config.yaml
model: "class-conditioned image flow-matching model"
image_size: 32
conditioning: "class"
cond_dim: 256
logit_normal_time: false
scale_shift_norm: true
attention: false
residual_init: "none"
orthogonalizer: "newton_schulz_5"
adamw_lr_other_params: 0.00083
epochs: 33.3
adamw_weight_decay_other_params: 0
Rows from block 2 of a small class-conditioned image flow-matching model, named by matrix and row number. Rows with one number belong to one channel. Each number is 500 + 25 x the weight over its row's rms, rounded and kept within 0 to 999. All counts start at 0. Numbers have three digits each. After the name is the row's rms in percent of the matrix's.
After each channel's rows are labels from the 100 images, of 14976 (inputs lightly noised), where the channel reaches its highest value: "top examples" is what is common among them. Only what is clearly more common there than usual is listed. The data: crops of objects in photos (Visual Genome). In brackets: how many of the 100.
# convs0: first 3x3 conv (model.mid.0.convs.0.weight, 128x128x3x3, standardized in use, each kernel summed), inputs 0-63
# convs1: second 3x3 conv (model.mid.0.convs.1.weight, 128x128x3x3, standardized in use, transposed, each kernel summed), outputs 0-63

convs0.51 099:505484523485542513469448515504519499521484489486484513466472510502476515466468543528508507476470511534532515551544534525523569488519520545526499465482489520506499503453492471435504514505498435
convs1.51 097:501491488492515497464473529532490503473460490565467445504487506479452465493479456486500489521508497481540499494536529462526492487511534494540523468521508485449491472489433470496491502489500485
top examples: object: hair (25)

convs0.93 077:504448477496484519511475525519486514491552468520480516534550507537484495523520456522503537496488499501457488505482500448476495464507518481488493505513487534486497520515485488486507483507528526
convs1.93 103:497535498547465530510501528531526493472499493470497491463443480509556516490472492542474477513524521502508553479506472525528527498481464483492484513443501471543486474488490491526480494498497501
top examples: object: bus (38)

convs0.55 108:527519472505489516487489492479500507492515477486525461505519508537482527521504540534487499479557511487483493490459495524501532473501471480485479471490484486526481498476497589483488509499483511
convs1.55 066:500492488533529480486489477483556519533480533511500507497478495482511537529520478458494526540509523503508502507490485488542460520498517487492535499526523501471516527534527458479507468517473514
top examples: object: sign (49)

convs0.88 094:502488492528489512530497469493499493475465531443474508506531487513516467513557483512474479553514503458564510525508516485516527542531475485504545476464490457495477477496533520514499486461462523
convs1.88 088:544502508503460496466475487491506478465488477507505480480528489501520496509470514511495497469522539543515536522487499547482501492493519497509465523472514532509468537471520529527474547526501487
top examples: object: sheep (41)

convs0.19 106:492515517509477520511465508502466474564525484513522530531558492440516473496507501494506498522478529493481442502512448500516505487507457457488478534449570524488513479501513527486532510510521475
convs1.19 096:493456443496507501507524499505501554472543491489488485493484521566479536502474458493530486482540468452538516488512535502495509499476461544530510509503440493535480492493521495547500502484523485
top examples: object: train (27)

convs0.92 075:552504459527486514493465543449461488447476468469508492514499516479504484490553484497497530522561508504503535494492504502520495517480492475531502530504513469512500474508510522529511518534488563
convs1.92 087:484478503475499503503509456514502494501485515487545495493484472436471534499520512582467459471491510499466477484475522525462507517470473532466512461498496546476505501486504477525490511493531471
top examples: object: train (39); object: bus (37)

convs0.39 113:501475510512461541521506479506461491515486498493503492480548529532494481510521493529497479471472508480549486506478492485472533485506476473463504495493506522495506478555505470505525507496505455
convs1.39 092:503525546540561523522501529523482478510502483499500473550497481536471461483528494504490520484477483514513543499512532479497521526497483486549511446459448455530461521503514494487490490483486497
top examples: object: train (25)

convs0.36 093:543488514474480492514465496489486496520477520497496481540535509472510517454487443508494500520460538567528498478515477497472556486500502489535502490482472499497496527546469489466495510529526485
convs1.36 068:504519488510509534510523504527506437463497544504496503463502505521442452515497491477501493475515481486514487535484543496466502494512495497487442454528561543490526473526501524530496520495487507
top examples: object: tire (57); object: wheel (25)

convs0.89 075:519499483503515514502451473486503495467500488506526461488439480487488505481515495471476502498446526525487506518519485483547472515491493483513496482485470491515487495479554540505498524507531532
convs1.89 072:507538453474458508451502549484481484496487498465523500516512509499518473487533492506487518487502508524487542524488482527492524507465485514489452510527519493488524489543455446511479521500524521
top examples: object: building (31)

convs0.107 126:535527506540521524510503478504562509504512512500483517505500505471474516522480486505513488491521463477472502484497498482487470502510507482517515534490471473489476505496509512544541512477488563
convs1.107 090:491516470477473483493504493518481463496472531487545503474501438515499495467526488498475487500493504540500535443470492539533520522459492506492503517529545504532474530515507500508507486495551439
top examples: object: tree (26)

convs0.94 086:521515511441471523519478506512487513512467496498484505478540507522509546457503428488488509529481521516510504504524528527554515521466441523531547472510534502486467472491474505477505507529527475
convs1.94 066:493507498522513480469488483447495445474500466483491483518477510443494429547494488522490497480487506491493545500523509488459513483470505479496468511509489507460502529520487535542466506511500527
top examples: object: elephant (39)

convs0.114 101:546492490478458499493524513484505505475491530529486518507480532536493485505492480491511524526528495499449532459489521525539491516552508534497514565496493502488489537475470495497493494479536533
convs1.114 071:547492512497523526519528501504550530501473518474523528496497481478505488518468506480524497526521509525509472499480529492509508550452523512484509505534489472442547521478473474512483510505482519
top examples: object: elephant (54)

convs0.65 098:467513540509531471500523435508494529529493458505485504465520517550505482488489521518510525513437476479549439513505511454465458514512544503471507508507503483502509537499468497494504515470516500
convs1.65 090:498480503499464502481496477471482485521522490488498526512536530455495475494429473525524464487530540525481498522498494486504513448509519516521501516457485495475504526498517468535455491499477478
top examples: object: tire (49)