config.yaml
conditioning: "class"
norm: "groupnorm"
blocks_per_level: 1
upsampling: "pixel_shuffle"
init: "trunc_normal_002"
residual_init: "none"
muon_scale: "match_rms_adamw"
max_grad_norm: 1.0
final_lr_fraction: 0.05
weight_decay: 0.05
adamw_weight_decay_other_params: 0
Rows from block 2, named by matrix and row number. Rows with one number belong to one channel. Each number is 128 + 32 x the weight over its row's rms, rounded and kept within 0 to 255. All counts start at 0. Numbers have three digits each. After the name is the row's rms in percent of the matrix's.
# convs0: first 3x3 conv (model.mid.0.convs.0.weight, 128x128x3x3, standardized in use), inputs 39-51, a 3x3 kernel for each
# convs1: second 3x3 conv (model.mid.0.convs.1.weight, 128x128x3x3, standardized in use, transposed), outputs 39-51, a 3x3 kernel for each
convs0.42 086:158160119103106137102121171134161143190158148108080073220199181182127090152120103113124103134157124120119119130099111136129144127151143072036080157146175129120158149114111097137097095139131128123103146140106113108118132137155138153163160146125092097085127132117134128100080100114106088136120126170099088133208202143220155159162147118166124123168132129
convs0.43 108:148143100153165132145153142145141130102150139073129089149176131143150132116034134086092118129127117077081126137124094129130093120153113108137157189113085180216194105134138140102136153158145114147139146158144120159142123119140111126148114113100121114109095102106100164197138115082133174176144189219132120189089086105162134075142169158209160095164095091
convs0.44 107:114145178184165132146170177160162145194176152164142100141158131154159181106103168105118110189125083103149130152146117144127110135161189093056097144120224157160206115117116151120147096115167135150163126172170177166129141150120114142161148142102110148138165107116132134144130114100177152148187141130149137098091134176176169130142134074068152141143169149
convs0.45 110:108137120128082135097078145078135158165111141124102141161150105200185119140066156130108139153114112113118140144166101115176131136141151078127092124121054108090194144110114123093129098102109104124132135131090152109110146163164152144136127116145107112106166198123172174118107117150126185255102170186130153050154133125109129103205189093216180129149133170
convs0.46 102:113141129096098125109114109081088106081120076090080064113091065096071178118115198097108067094133134140121109097096080116119114100136133127070081130080112053086130107103131104091059097124074101121090123071074086074092080130116078113136084095120090122091103101065128129169108104135172112069134104075086078124167161161191142155115109126166151169119163211
convs0.47 092:120114136140119114136140136128124108154094124176115105144087165192158191093097061148148151149066055112143128130106102131127173108120148103051030157082100087108149142119093140128132120160151128146144154138135115094097117111119177137115170144163141169146108093143096082089162157141162143112124127123172156193132141156105132154156139158193182201134163146
convs0.48 099:115116105138135145103128141052103090102135123138113076136116138143091083197108189130098156120122142064098122087147129137113103158183180117108111203140114137137156077079107100095129101114124123124109092146103146145124157101114173132122143118121100059073142128084207189071138146151200125101091097097073133185103111080052074106101142178097082065155130117
convs0.49 103:132091125127129114120120128093115115135104140130115107177088136103093115162156110111151123095104101117147170099096082086122109124101123146172165130111150110024024141147151153151147102087092140128142162165155139132117135128165126124139146151146113118091119115128115113099112159160206174212092105095117159210126105082135099118148109203106106101120105090
convs0.50 096:105103075137100093108084075094091143129081110094094095161168202135072117191089142115105089138107053110072071105086143143105119132138143181121169183119152145114241138105135142123133114098133086103115097116107105117139110125102106113113104117117108095106116132118095107082112071127151092123135110140126132091087067062076059097115145167103116115143115158
convs0.51 094:146159109163147146165121152137150120184185103166139115165167213136144187214184168162114057185108077159117100131167126132148129178141115146221116101084156129121204140143165157153196141150183141154140130174143145168121123141156107143138121107108125143094123119065110103053131090098116089154115120126098116130098148125108157101136104147127124177129159171
convs0.52 100:150144138126119119145106118131154129156134104154139107214171073136166085087134112079102174107105132149093100125150125108117142113101150169127053186161029255127016084116108106175083136192086134115116129089098154073117140135117138131116134133109116145120118129088155127104140120110147128103141159073116161112157154100153157117133186145097139110107133109
convs0.53 100:135106094139167144145156151136089103133109155099173116125154119146101139094158099101101115115093110114131183160089174153103156180171168158190127113071150140161181075129136115136132175126144139140127139093116116148127142120118124147117121108109125123166125145115132141149143122122097159170105136157166108068084086087108112135115116102129125157116134153
convs1.42 091:117105112084097086072087110146159149159114124100083129127117134150108106112101110138166167096099086123113110103106090140133129130102151097096118144118080146139117128086079139094086147091072143136155156142137115115099131147122152151118155175153088107134131149118118130093094109107094113115132181191154153112103089099101147193196102113156132132125195192
convs1.43 107:143165116083112109110163067138133123134088125165152107139171120121149141138131151116127118120105091103112104122130143133152167149158156120084076150103060122120134138135120118118122098113127159134174135094122155152161089098121107086097117141144132074090112136138095139166026050089040095157100088096177172095086196114094178157095159071146150066090071189
convs1.44 141:106095113101099089085127128049092135091115124116115092104105129026134128101136129141124112143128105152129113058116144052107105124114120128121094104129113121129088110133108101124095106118124191157112078095084093120147171130132151106067158135163122132091131110066120074101087096139129103092094115163122114131124159169163154137168117187116100161115125123
convs1.45 110:105199164132129124091127151110147138167129085129135107079159156131157106143136089091107111123129097120111082109107106084125151148147156165130100156130082141096105083109072165140150180123149173142164104083088113132170123106105090116098103160141123089086112094109124126164074100118135109197177118168093204137102167146174169148078084110122180175164140106
convs1.46 120:077040055118128103127144086129148138135146107149140121104112188124170206165168202164160124074127110072103091070065050108102092120112143154144172105152142093146125092147123129110087142084093185196163138187132099135081133139171086125162127135167158140104138121130132111160111138111140152084130170134067108073119151114096107127108091092157116116158137138
convs1.47 077:153148135108118139101128168120136109131132124133130117153149118145147122100148141123140146139143131117120112124140126150164152159179178113121110120130116106140127087071133119118124173149121168146123150128099107095091125121112097113113158179169076060038145120080160129089111105132112095112148150130135136113142143177143166169182106071145158115122144188
convs1.48 059:213159125189162124179180117093126121121101122151124126116120117179131119144161140114128132142156138145157135163106086210174129161145129147138123128137108157160135165181166161155142129111165110108132130143141141149148118143069132179138116124092151129104166136106159128102160202149116184095130180129176140151205151148175185169227157152193178100141167156
convs1.49 100:128108104217242233130132121142124144144162222097124136114085120128081063145149119130164173116161166117130113175141149142154147149128154088152130135167142097101104163129132208136105178137139108108137112089120126122140118135122118143106114138099135147162131161166127131089107120132124127142083118141142135148196142114166155184072104155167116073043101134
convs1.50 095:064037076085105104105120104145160140148173133154169142153134117161141116108104128151178158131136134133135140160115129122113112140107119082111158076110137086140127147163143137131102167181133148130148122147158129150147144132162156146152156157160129120102123124099117130111123153170113132119123154138162144135149147164130133134136143149142175132116097084
convs1.51 097:163100096153090065129081043136133120139130111157206174112159107112162105079153111097122133130141126110115097162135159160147114109126106169210075160187081170187122093105109137134083162183107124167198111157189116147184140149140134152145129163138082088107125102122135081114142160110144159130156148130138132141153111117156120134068082109071122144135170158
convs1.52 145:166147128149183120157144122090131118100146122122162162086110161092133155101091117102102132118120151110118155083126119051089144080122153141133130122120133126140136155114127143071114131087108151156152126138132131144141112131132140140124172130133138135122123115115109086078149113141132115128114128130089123086154153132157141138182176068165184111113192132
convs1.53 059:188130124167130117168186126095113133158170129140119099177132107160141092135152132131108095120122132134125124134095114113126117125118104181135098143138086151161151193147113144119146150110174153169161171175145157151124140118123143137098140127089093098086102119102122140124183177147166144161129135149176159137185143125162143113111157158087076132145143178