From a checkpoint of a small class-conditioned image flow-matching model: 1.99M parameters.
Rows from block 3, named by matrix and row number. Rows with one number belong to one channel. Each number is 128 + 32 x the weight over its row's rms, rounded and kept within 0 to 255. All counts start at 0. Numbers have three digits each. After the name is the row's rms in percent of the matrix's.
# convs0: first 3x3 conv (model.mid.1.convs.0.weight, 128x128x3x3, standardized in use), inputs 90-95, a 3x3 kernel for each
# convs1: second 3x3 conv (model.mid.1.convs.1.weight, 128x128x3x3, standardized in use, transposed), outputs 90-95, a 3x3 kernel for each
convs0.100 100:116124130081106120102093093126111118198195219116101087124123157174155155116109100158127116202207197133113071201185180179186197089085079110118131182178126095106097
convs1.100 150:144139139147147147132130121117099089118071083177179195116113095132127111096104107075079093119102123148145145104094103115098113153162166133136115145138109117096077
convs0.101 064:112132148116147177138159157104116137139140167152170200075101080074091105112102149140115099063076087048088128108082084096064081067076072063116130133170147188215241
convs1.101 033:122135106127153111141142091140146107134130100104098105158155144129151162141157152112084092114091103146137161130121113125094085113093083151121160082010067172099093
convs0.102 092:129178208117158168140183158165086109122065085135097146106107131103159178089206186120124148098110126074132085151119104098104100121102117120195142082179149117192164
convs1.102 094:119176098097141099096129108197118120173128112168144119060119125062125136074118126153142164138143156121148172117142134135158143148147150196112182201120186234126204
convs0.103 101:106097104138142112146146147170152096175115076161171168079174065108139058141177104158156119164145108130140139052106098081141155126131188143088046093086049061099146
convs1.103 071:143163151181178184133146166073103090138121112095081092142134100123167091122172108131135129116111102170146136091135130109092163124106165208184140186156078156133066
convs0.104 105:089136182069130169130143133112180136151133126169178198117116152099142135076154175177214147117135089161137161115115133140124149170194195019061109056124153085114093
convs1.104 061:140136146137145162131136148113132098135148114139149134135138160112123151102143158161120133129139125085112097157149156179172183194176177084027044066000017121076095
convs0.105 100:121158120140131158140148185108079087123127112076081101122129082106141095067080066128144111133102118117083076108168156159154150114151104136123039168124112159135147
convs1.105 093:082132136069126134077077073147086118147089099110113106096116079129141105104098082154108116209161165184172178091040094123055097143100136162136131094074078145116060
convs0.106 067:148130190133114145131134121137129137116147152104134131081127114118137153075175147112107115047093105033132161041059078046107120082084104117112143108152156134204188
convs1.106 039:080090092094114090103102076135140108118117120105100101132145163088130177128135154085064096124101115143129164115098077107077094112099098239246235178163192219158164
convs0.107 117:098106095123112080173151143129092150132107121151135142108123144126110088160109112067064152095133129115169164182166168137137138137191144144131141086131184130141167
convs1.107 099:128131167132105148138115168150127160124085137168168192143127113112156117136156148067112148092118108129142160106137128148188156142136146125147135114165085111135139
convs0.108 077:119141116107136121107115155107116119085119126127128169114050122077095174099105157082102143052020091110073098057054078090064119125096159073102169130159153163139115
convs1.108 052:079091112084106125092085089127155158113135151088097106126088141037062158114145158117125116123147151131170182168189148172164144140145129176127239177120211178113188
convs0.109 107:125150123079074068114139144194194160137185196147163134159169064191172040143148054179180152171156145137139137105120111173152177150165144134150155144124155084116113
convs1.109 125:154155186119113164163160191132110106154115114161146110146105075200080040133090064128185157135136085160134060096115119175145148147119146089157121110185147054106140
convs0.110 100:132134144127099094118156149148166151146147135097112138182147111172164085137151097157170121157101056130139139134164154100143138095142088151121096116055088178129142
convs1.110 129:179144175139092122094117118112119133184138085097135141145075071245141023187147064121141127150122079165146104107132140116101087117099110051119026067153124010111088
convs0.111 105:128114110080110129102128140137135122163128106134111106175172169156141092099092045127108135151146163110089087163127092164119081126118126000052113095167170087147228
convs1.111 112:171132163072055123142126106093132094089044106140028112183137095147146102117125072193120135189120099155117122171133108205162108139113053075141167066119150053105065
convs0.112 102:166160146149148100118126124146155084113114119134148161143158150104134163080111057136146083149154116088120099122135137091168101188124158068084120082114115151182138
convs1.112 096:102114107107108074128121062179166192088114167120132141138174159059112110087078051084085091109118086098083071103093111077123165130153142113157160096138137069138111
convs0.113 088:112110116131160161145133132111117106147155151097085090098109133163153132166128099069076097142162155147147177092129125153177159120118112109106110111103113153177173
convs1.113 126:152174187102117136126128129085070062079060065143132120141131115138138133145137130125111111118121124118119122106092101094083085086079082112115118060056064123128138
convs0.114 105:141137105143124115150144119075121133099110141153163094119116170116051090173107144063102188102084111146129116078109128124096140204244205070124142035140154134163150
convs1.114 102:029036026072053026121081072193129125167154172154168190083131085084165154099187214117111125130133116139180197122101110107130147117149212090132119118135153137079122
convs0.115 091:111073069135090040180151085135180202125152140140145138160246086100133063116154095135105059149197092128150084139142177133171130133129092108185228071144170077089112
convs1.115 048:155103125176131136178142143111118126084113122112151160116097121145101110124102121157147137127127157091095111127128124091115121072085090174180208127108093073082119
convs0.116 110:137150111177134118132129118150155144104098082156144148020114170000136165076144158104114121161134127149128129100128125156166111158171128113130092161142136139154105
convs1.116 140:097112100135147126145123120116151155128144196178140171152188156067086142129107171133079084144086116087075117141132138088116142102135160140107115063070053098081104
convs0.117 080:127097068115110088113114103111110120135123120136132105161182163143176180118174172170142126117120129157162155198207174186184195186176184090070123133094132131079140
convs1.117 059:121114109150151133179174158101095094086114102107130123128140144126120115124120117102078073113077066090069059086068051072041024072043034145124129149135140142133169
convs0.118 095:127106134104131105141161111149217201115158198142135132168125136124097121088084118109172170137169190125076111114174198118117124058082035100161126107151195130109125
convs1.118 053:122095116151092100189163158126143125083104096115136145130111118173124104117103114157156130172190221061068108136133125127153130106111095112096125097074063113095114
convs0.119 107:132090099124080105089038099145140109132171149194155211121159156132197178078145138125144071147156111124164134117113066129120072127145151125087085163161093065172124
convs1.119 055:126102140120105144154127129091069077107071121121056110100106143121142179118113122114130141142157159150179185132142111153143125141122124151201234117088111074012010
convs0.120 107:136093140157076102130136138090121145105125102127146127084233176157194160156231161125159166141121106178158081128112081125092067143086127127071183128071129142137112
convs1.120 130:134061111153119134150170132096223126099223133122169109111101148083089121097115128135109155163127119115115107111135087137102128146063118115118149114092154181139189
convs0.121 088:132084095116075082131116114190181164168166161135118123096154170105145168093128175108121178138130145102138135156171181133133142197192179243181186163132164113111148
convs1.121 074:151143167164162169159161162137172165128159159128150158174145133150101103132084095051064055071091075106132111062069081063087099096117122126094072168122095150129128
convs0.122 098:107119121095140178076137161162115063145127066120138136193107110172136129183142156172123114106099121141093167115132145128171195139154187098157181060155187081134169
convs1.122 070:130125120160173141195207179156156142156150150167145139108113118107119115095107112105085116132101105159124108084098119064098124100127138196168170148127143118121139
convs0.123 107:106121174158171212156148180103128139079087085121121086113133120108156146052119163153181148067131079072124102113145151104106083186136156117129112123113107110107101
convs1.123 220:120111147099099130131140152138120131178162125178206157120083098146141162124161199125104106130096095139118129199191170149126102150114086110121113099102107109108120
convs0.124 111:114131122168206137122124155120163139107141126098100091112084104148094106131096072180174153112121120130084094125134107150158134122101065137106100164178108163167147
convs1.124 151:143135153140143179146135118145163153071146126086116106134103068064113154143087107101115120106106090086046064190209150128179144117181169109160074176242176054085071