config.toml
horizontal_flip = true
conditioning = "class"
cond_dim = 256
num_classes = 300
logit_normal_time = false
activation = "silu"
weight_standardization = true
channel_attention = "se"
blocks_per_level = 1
scale_shift_norm = true
upsampling = "pixel_shuffle"
residual_init = "none"
batch_size = 128
final_lr_fraction = 0.05
Rows from block 3 of a small class-conditioned image flow-matching model, named by matrix and row number. Rows with one number belong to one channel. Each number is 128 + 24 x the weight over its row's rms, rounded and kept within 0 to 255. All counts start at 0. Numbers have three digits each.
After each channel's rows are labels from the 100 images, of 14976 (inputs lightly noised), where the channel reaches its highest value: "patch colour" is the nearest of a few named colours to the mean colour under the peak. Only what is clearly more common there than usual is listed. The data: crops of objects in photos (Visual Genome).
# convs0: first 3x3 conv (model.mid.1.convs.0.weight, 128x128x3x3, standardized in use, each kernel summed), inputs 0-127
# convs1: second 3x3 conv (model.mid.1.convs.1.weight, 128x128x3x3, standardized in use, transposed, each kernel summed), outputs 0-127

convs0.31:196120153134111185115108125115151136106066130101142105130105094115080116140119091168113120127158098096127128109098111105169112082121133112141165119142113114143116144084086150113140160107134127125132153129137110133127109125114093148115172145174118121155127160137151144160088136131100130116103105090165123130121144147153135127114164133143135142166184135168130106113105136157161138112114
convs1.31:123101157148155121116119124096101111140141135104114162097166108154142130090141097123142138116125126170072134093106118154124111124127131142149117073096104085150132111165153107101130161123061116138114153160116099107134149111124129087153123103124126160124110075109103164134122111121171146137168168139106142118132154122085131116163110092098146142105130100106109104134141097107092167111132
patch colour: white; pink

convs0.66:129133152145114143137107124125119120106113106118140096156153111095120114101145128100139135134114144116135098135103112119101133121137134097160131102118125107133105102118148081128189155111113145163144162135150158186141141158146147142142190162178168122135118083151119108074148115126096130145124111076104136133182126114131103148137140134120122178119123164146134110112122129115105100046132
convs1.66:179073099116098094137135141147115109129093126117137111137100137136119085124138107129112105142133126110114117153127115132146128110146157121163130123148118117136102160138099120156110100117145150101116158128100101108134146095166093110123112174115131121102159146145154154139153082097156131140098147146196106176060158175135175108109141114106120140095125111155128127136140174173116128129103
patch colour: pink

convs0.26:169123165121126229132131165124152148134126145142118149116116135147099151158164114141116128133122117107133125126116121143094149110197125102054161130123143122119117143138154106124172111107121119113098121132098161125129111117129132152127088116111110185118132114120121132107102114130132106072131101144091140143107125156144129160108116143058139131106135162133139153115170126113131113098108
convs1.26:091161130111121119114143111132129102130117149102142106171130140132115103147137135143116162092131135168110142167125121135117131127184134152130139141143124112155160133158121122125125143115130131173149144115135055112163166162123133106112148141141101139120133114093114105102121157123167148168113135139138205124148113149143124099136128075140168133120114095076123087155111171166075127157154
patch colour: black

convs0.55:104115134123118105089130129118124119156147086125119131152125125152176127129113154119104070114106111116129116112121136122120093110132134144066119077136142121125160128129168179166066122187130077160153154135115111115135143132140143116113152150118131116128154113086130122224163111138156114144112124100165129125128130094148147134115118103120186140125123121132119143146128116137153131141097
convs1.55:154124131165142155081179163097166132134098115162108096147099152088172129178140146112119144137158100143149127102126145128180174104081145111150090147154133137131160122140175127160143152123138137118124125144113159111154096125133125103096126094128126133110120115123129121110086122103142122115116116154121119086172128139104099136161137132122117108103169129124171165126171139104157140109170
patch colour: white

convs0.15:091094106092130128106113133114182105164105154127133120102123133142119147142105133147122133129139165115088107165146157148166160115172175127120118098130053144100119155127080111096118119123116128095155145151192178137160104121105130115173154157080149159114156129098100128114101128155119131127129123153143147104135117129122136144143149133137098109124105116129162147113104151106083128124112
convs1.15:115147113150134120116130095123127076132164100096154157123123122144140125089098121127125137143172105127097131156148113150090141143122129136085104135113146147146134148119123166135085069115138138113109141155128168122082117189115138101104105123147078155121134078151145092151115126145128108135137123129141095103181093110128129126132119137098114115130141139129189131131171110134167071080127
patch colour: black

convs0.56:111139115102093082121107112081110126094151130120145151150138143138171172176175152148135115192201122101130154091129127135113093123104128130076100123107111113138150113125157164141101108159126153154096108117090097132122140109141134146134104124110137141168083158132099166146153132094109109131136100121104133126096117136143153174123121128159125132115122156144119161112141142114098116143115
convs1.56:143135135113104114100115157111106137157132107117141212136145094089126111127120135186143108168126140140109085063119167142133137102145083079171136098124126086127117115102120112107143125102120121130094145101115124123135101140118134101136133132145125159141140152089075128172129115154124140088134096130156095142138115123104101131101137126142097134115113112154144108118179141121135153139072
patch colour: white; pink

convs0.48:165118168128143164140154141144133154143142163178163150126134142102148095107127135138119117136136156134133112141143132165128138170114130149117098139131115131097164126090133132095088097178158094114087095139107105141128122136157158107174135147116152091144108121100103104117132111149095091156142102117099110105095143136093158110158150095118146107126138100112100143161079071106104136156153
convs1.48:150152118147100105117137114127150143127121142105150123127148113131105140145131131120103145148117081175138165135147095157107118156113173098137142123162112136165102183107136123134113117093155160110095155135131088141131092134115168157159126133105145121133071123160069105146123126129133146127092140139090136129126125123147138144118112138136105162143094057152188118109175171111143105139102
patch colour: pink

convs0.90:065169119108118089099130119128122123099117135157110123137162133100104168119135118119186139118110142128117153158103154115142105137157108099183103122133119153162147156154096129170169155116106124121102109131125107095115154128152126141119121145142140101142115117143156119087110128115055118164161099090145152119158135150103154130143113134120065100116148113102135108127156161156116143148153
convs1.90:122118101158096113131120127143104148104102078095110096091126164118165098127123111112109147092112124148116093121154123158120155074116148114085125142140116097140086117100142150116113112105090120107143118156113125152152142124110133123198159143136133115118154159130101142130158106121153097147098166138114133128133114132084100098144172140135122143174137104072168174140149136114145129088107
patch colour: white; pink

convs0.89:112097097120155143150164112148128138117136112140101135156187160143191131157132079145138145105071114098135090168116160144124103108175064093129133072132122139131122127121121124129127129135139165118124082100129127108112136134137140169091141064122139105122128106119150116119131098121130115130133114151123106145193147120130139106149106143113113168109128136148136103142151153117154143110166
convs1.89:157119131146106147139145092110125126116133131125111149124081156108113098099108141154109135106096140110152128111126134162112110164103072148171174134146111093119139124121126099117144147133127147171133165087156144148096094094152129107076164105114144140130174147142145133114147109112180147092134126098117106109133097072145137114155111102164138137085138143112163160085140132124135134090161
patch colour: pink

convs0.45:133075063108136120178147147147128139093127121181134129112131145141111083084100106095115145099063132115147139138128132133105133144134137106151094119139148125134143128123144114130114151103122168117113090099134131112129145188119138119122093152165141149114172170151130125105143093141132137149144114180082125156138156099089134097134099153143172141097147099116110134155103145145136129133145
convs1.45:143117151096132121139077145107125143110145107121126135091095146124106133134114103162175138114110133111107085138111129132155125133144140131080163131086096158141126116151113139113139094147136090140140132173089143140156176131094206138140166163163083123145118117099099127113130128128136172110069138138087149128127096136160123102109142133116157123126130143118125097140108191115140099123139
patch colour: pink; white

convs0.13:138140133105109111136114136133154115146102122092121107134122071066119124112107152098100170156154149110109134136089144128132176103124152111105129118117120131111140138174102114137094101156119133160172144177131151158108139128129151130129155147138087104162131128159142135188142119149110142134114145113117054136138096131132169146142103126127121093151097154152086100123087152131094167137139
convs1.13:135094139159146108171125126109129133148124153146127115143145165158113125081152094113114154121110150108136153158138157081115109102143141118103170163150138151129151137152169100131170152155139115143134113124181122079119133181131130151137142126114103130151129129143160124103129130131096120228111117117220096140136139138146128143123114137129135124117108130125144145117111152114100103141107
patch colour: white

convs0.79:114104127102126133193159118145090172105153119131111133113138132180124095100134063115091162124098154118101125146132125120117147144124111134096096137107116132142109112136072083135143104120070127140163165110155139143173155158151096151136113146131136171118150102117128134119093092144188139119132143137120169159137112123079139146121147121122098161118138103103144129127142140120147155115126
convs1.79:140131092129128138107102154130131140118127141081104146102141128107122136164102118180099114145159122154147148144106121136137156131125138142176145081178098123143067121096156146142083173151139129092142123106099123153089156159091167115120112129104127152126105128127130120179154157146093119094103119176146087113156092140112121117120141189095126141098117130158146122103122147126123116125138
patch colour: pink

convs0.21:094124071105158121092087138128122136139119151090117108100064132133127127157150165126086169140085108152150137178145127176131103135139196148137147146161133152123134133122128134131089092142138139121131090152143154116119110148104151112149111124100065125096131126122109073140173130145095117099138127111122108125150127115144135165136121132115119139136126130183138141124143136130093167121149
convs1.21:121103168115148110071132122127127108133124107137115127109122137083159074167102137098130133138105165108072107101119135142147128094127105149152109109143121076142156136129169118111150144165109171130127134149104105117111147118126115102123112153160126106111105133064147108161082095158146140137142172148084099096143134115123103111150139120133142127087142142069116114093147125145123156148104
patch colour: white

convs0.65:100163108107152106115111133107075081081098099108138127160133130145132139147124146098149124102109128157110097123115132130106145141114143093133127120128135124108102156166160138146148189099126127154141163140170129126152207159173130169129155138160139114123141114128148146125134132098155138148148136107074122152167106103147132133117125113093101111107086133120150094102100092141157107099119
convs1.65:154089098111100124136178136112131114105131105151123107134143147110130154135123098123170081138106107120148118121107143136152133143101157142158110146142135143129130113106112112134076110067107140110120116120088128135127127097144142145124090178092119177116118138147136146084106156152152137173076074124146152162097146160111097127136100159117162104098159125166154111180121145111125148129115
patch colour: pink

convs0.73:134146108138156155169156127159141158157142139112121123141134097108138088113154119136144112158138123150138182148170165143122163129149118177099105148112109096139120094135117113156152114133127114117116103089162137141110168133165122140116113118132168112137112098093110103135048135096140132071151138102103124127093112102120118146089143128108108135117103111085147119175159108118130154097163
convs1.73:145116137109116105092133171120125107115120127101157109082164133136125122136150118128088145121103130155120128138128133119162118123169134135106103108146093114114108147115110082152138126134132155160121147105129135082110140083143109142093108144153106163135146160129142147143118104169089165049125138179124181128138103180099135099157092133122151161109151111082113091132113135113103140099149
patch colour: pink; white

convs0.108:149153122096113133137071118101135113119119136088111136130129125086123118147140145104113158130174165112131152136115136117145140165110145102073121108132130130149142101171151122186124094151111136149138083136123151121092074135135145149111122123100133157163137148149122127094124121109082090134156151109121107171078130123139206161132119152147118145108128157123138125089118128160083155125130
convs1.108:137148156160120138116203144131124125098095147145131126121126129118158136131145135162159116142132159158158096103077167102096139131138146118137112192121139082110124123144194141133138133147144101108139117104166123131132104136102154134131150128123165164115098144130132127083094125114141157172119126124199116091109142097147093159089154116135143134128147162106150164131134123120123134164118
patch colour: black

convs0.28:150140130148127161137104136113144148109129109156085125113114155107120098158117118088113175134162132105179158117092112131131127124121154097045098134142142164107123147117133099136115136083126151136119134132120171151097118108164153116117122142134117161137105128138166126140146111117099110141154123185099130116142113137203124173143105137138143144081113146122142104105099096155128096088120
convs1.28:109151141145129141121128147151132118123105132150104104128116147106115140125106146148157130121121173117117129140126137132104120154137159154113130181100136122102105128134110187127154160120131121111165139138148139146130074180137118130155170145154134118143151131169127126086095155106134122255134116140164127123086106150115121130132130144151192127132157142132158139142132154129135115115120
patch colour: black

convs0.74:144160167166190174132167172130112143125126189116115153147129130150111140123140154149150135129123131148155114138148142121120119091109130125083133115139094152136116187114129094111115095131088143082114136116097096108104113138108108111097157138090135078105118125097099100153150109128115092148140149118146123124161151128155092160164141143140162126100144109155117103122100071117116118133131
convs1.74:111086119122111121158102114077151081129149118128160119160125119149139109116115150122129140089136122143129167177168114108115098109149030139130143111149170179143148093122115111137155165117089075136111094127134108099096129151151149152113108145136134156132117130098134142116118138127102097170127133138134158125089133140126128120090125126145166151149154117139111129151078124124130116148163
patch colour: pink

convs0.22:129130143184141131128185148133159149080136123151088128155135128154151129129151150147120098127111105147164143150122176093145114144152120091128177151131100137117127142140123113109125089147136181124090118119084105101138092097083119127112064098098105119122129131104129122127137101091127087067140164150141144158147156151178124135123117164124135127103108107161114124121143151118126133126111
convs1.22:118122129158124127130075148114128142162126123072134149136159153157101164138137126154130118117133127139137171124159120127131146169182127161103128124117099160107132109071096134160147140130121116136147142141131130113110183138126163122104154120118191105141111128131144123142124137117135142176098097107068148117143097128088129140108178080128113142177145149116111132154076116134107114138171
patch colour: white; pink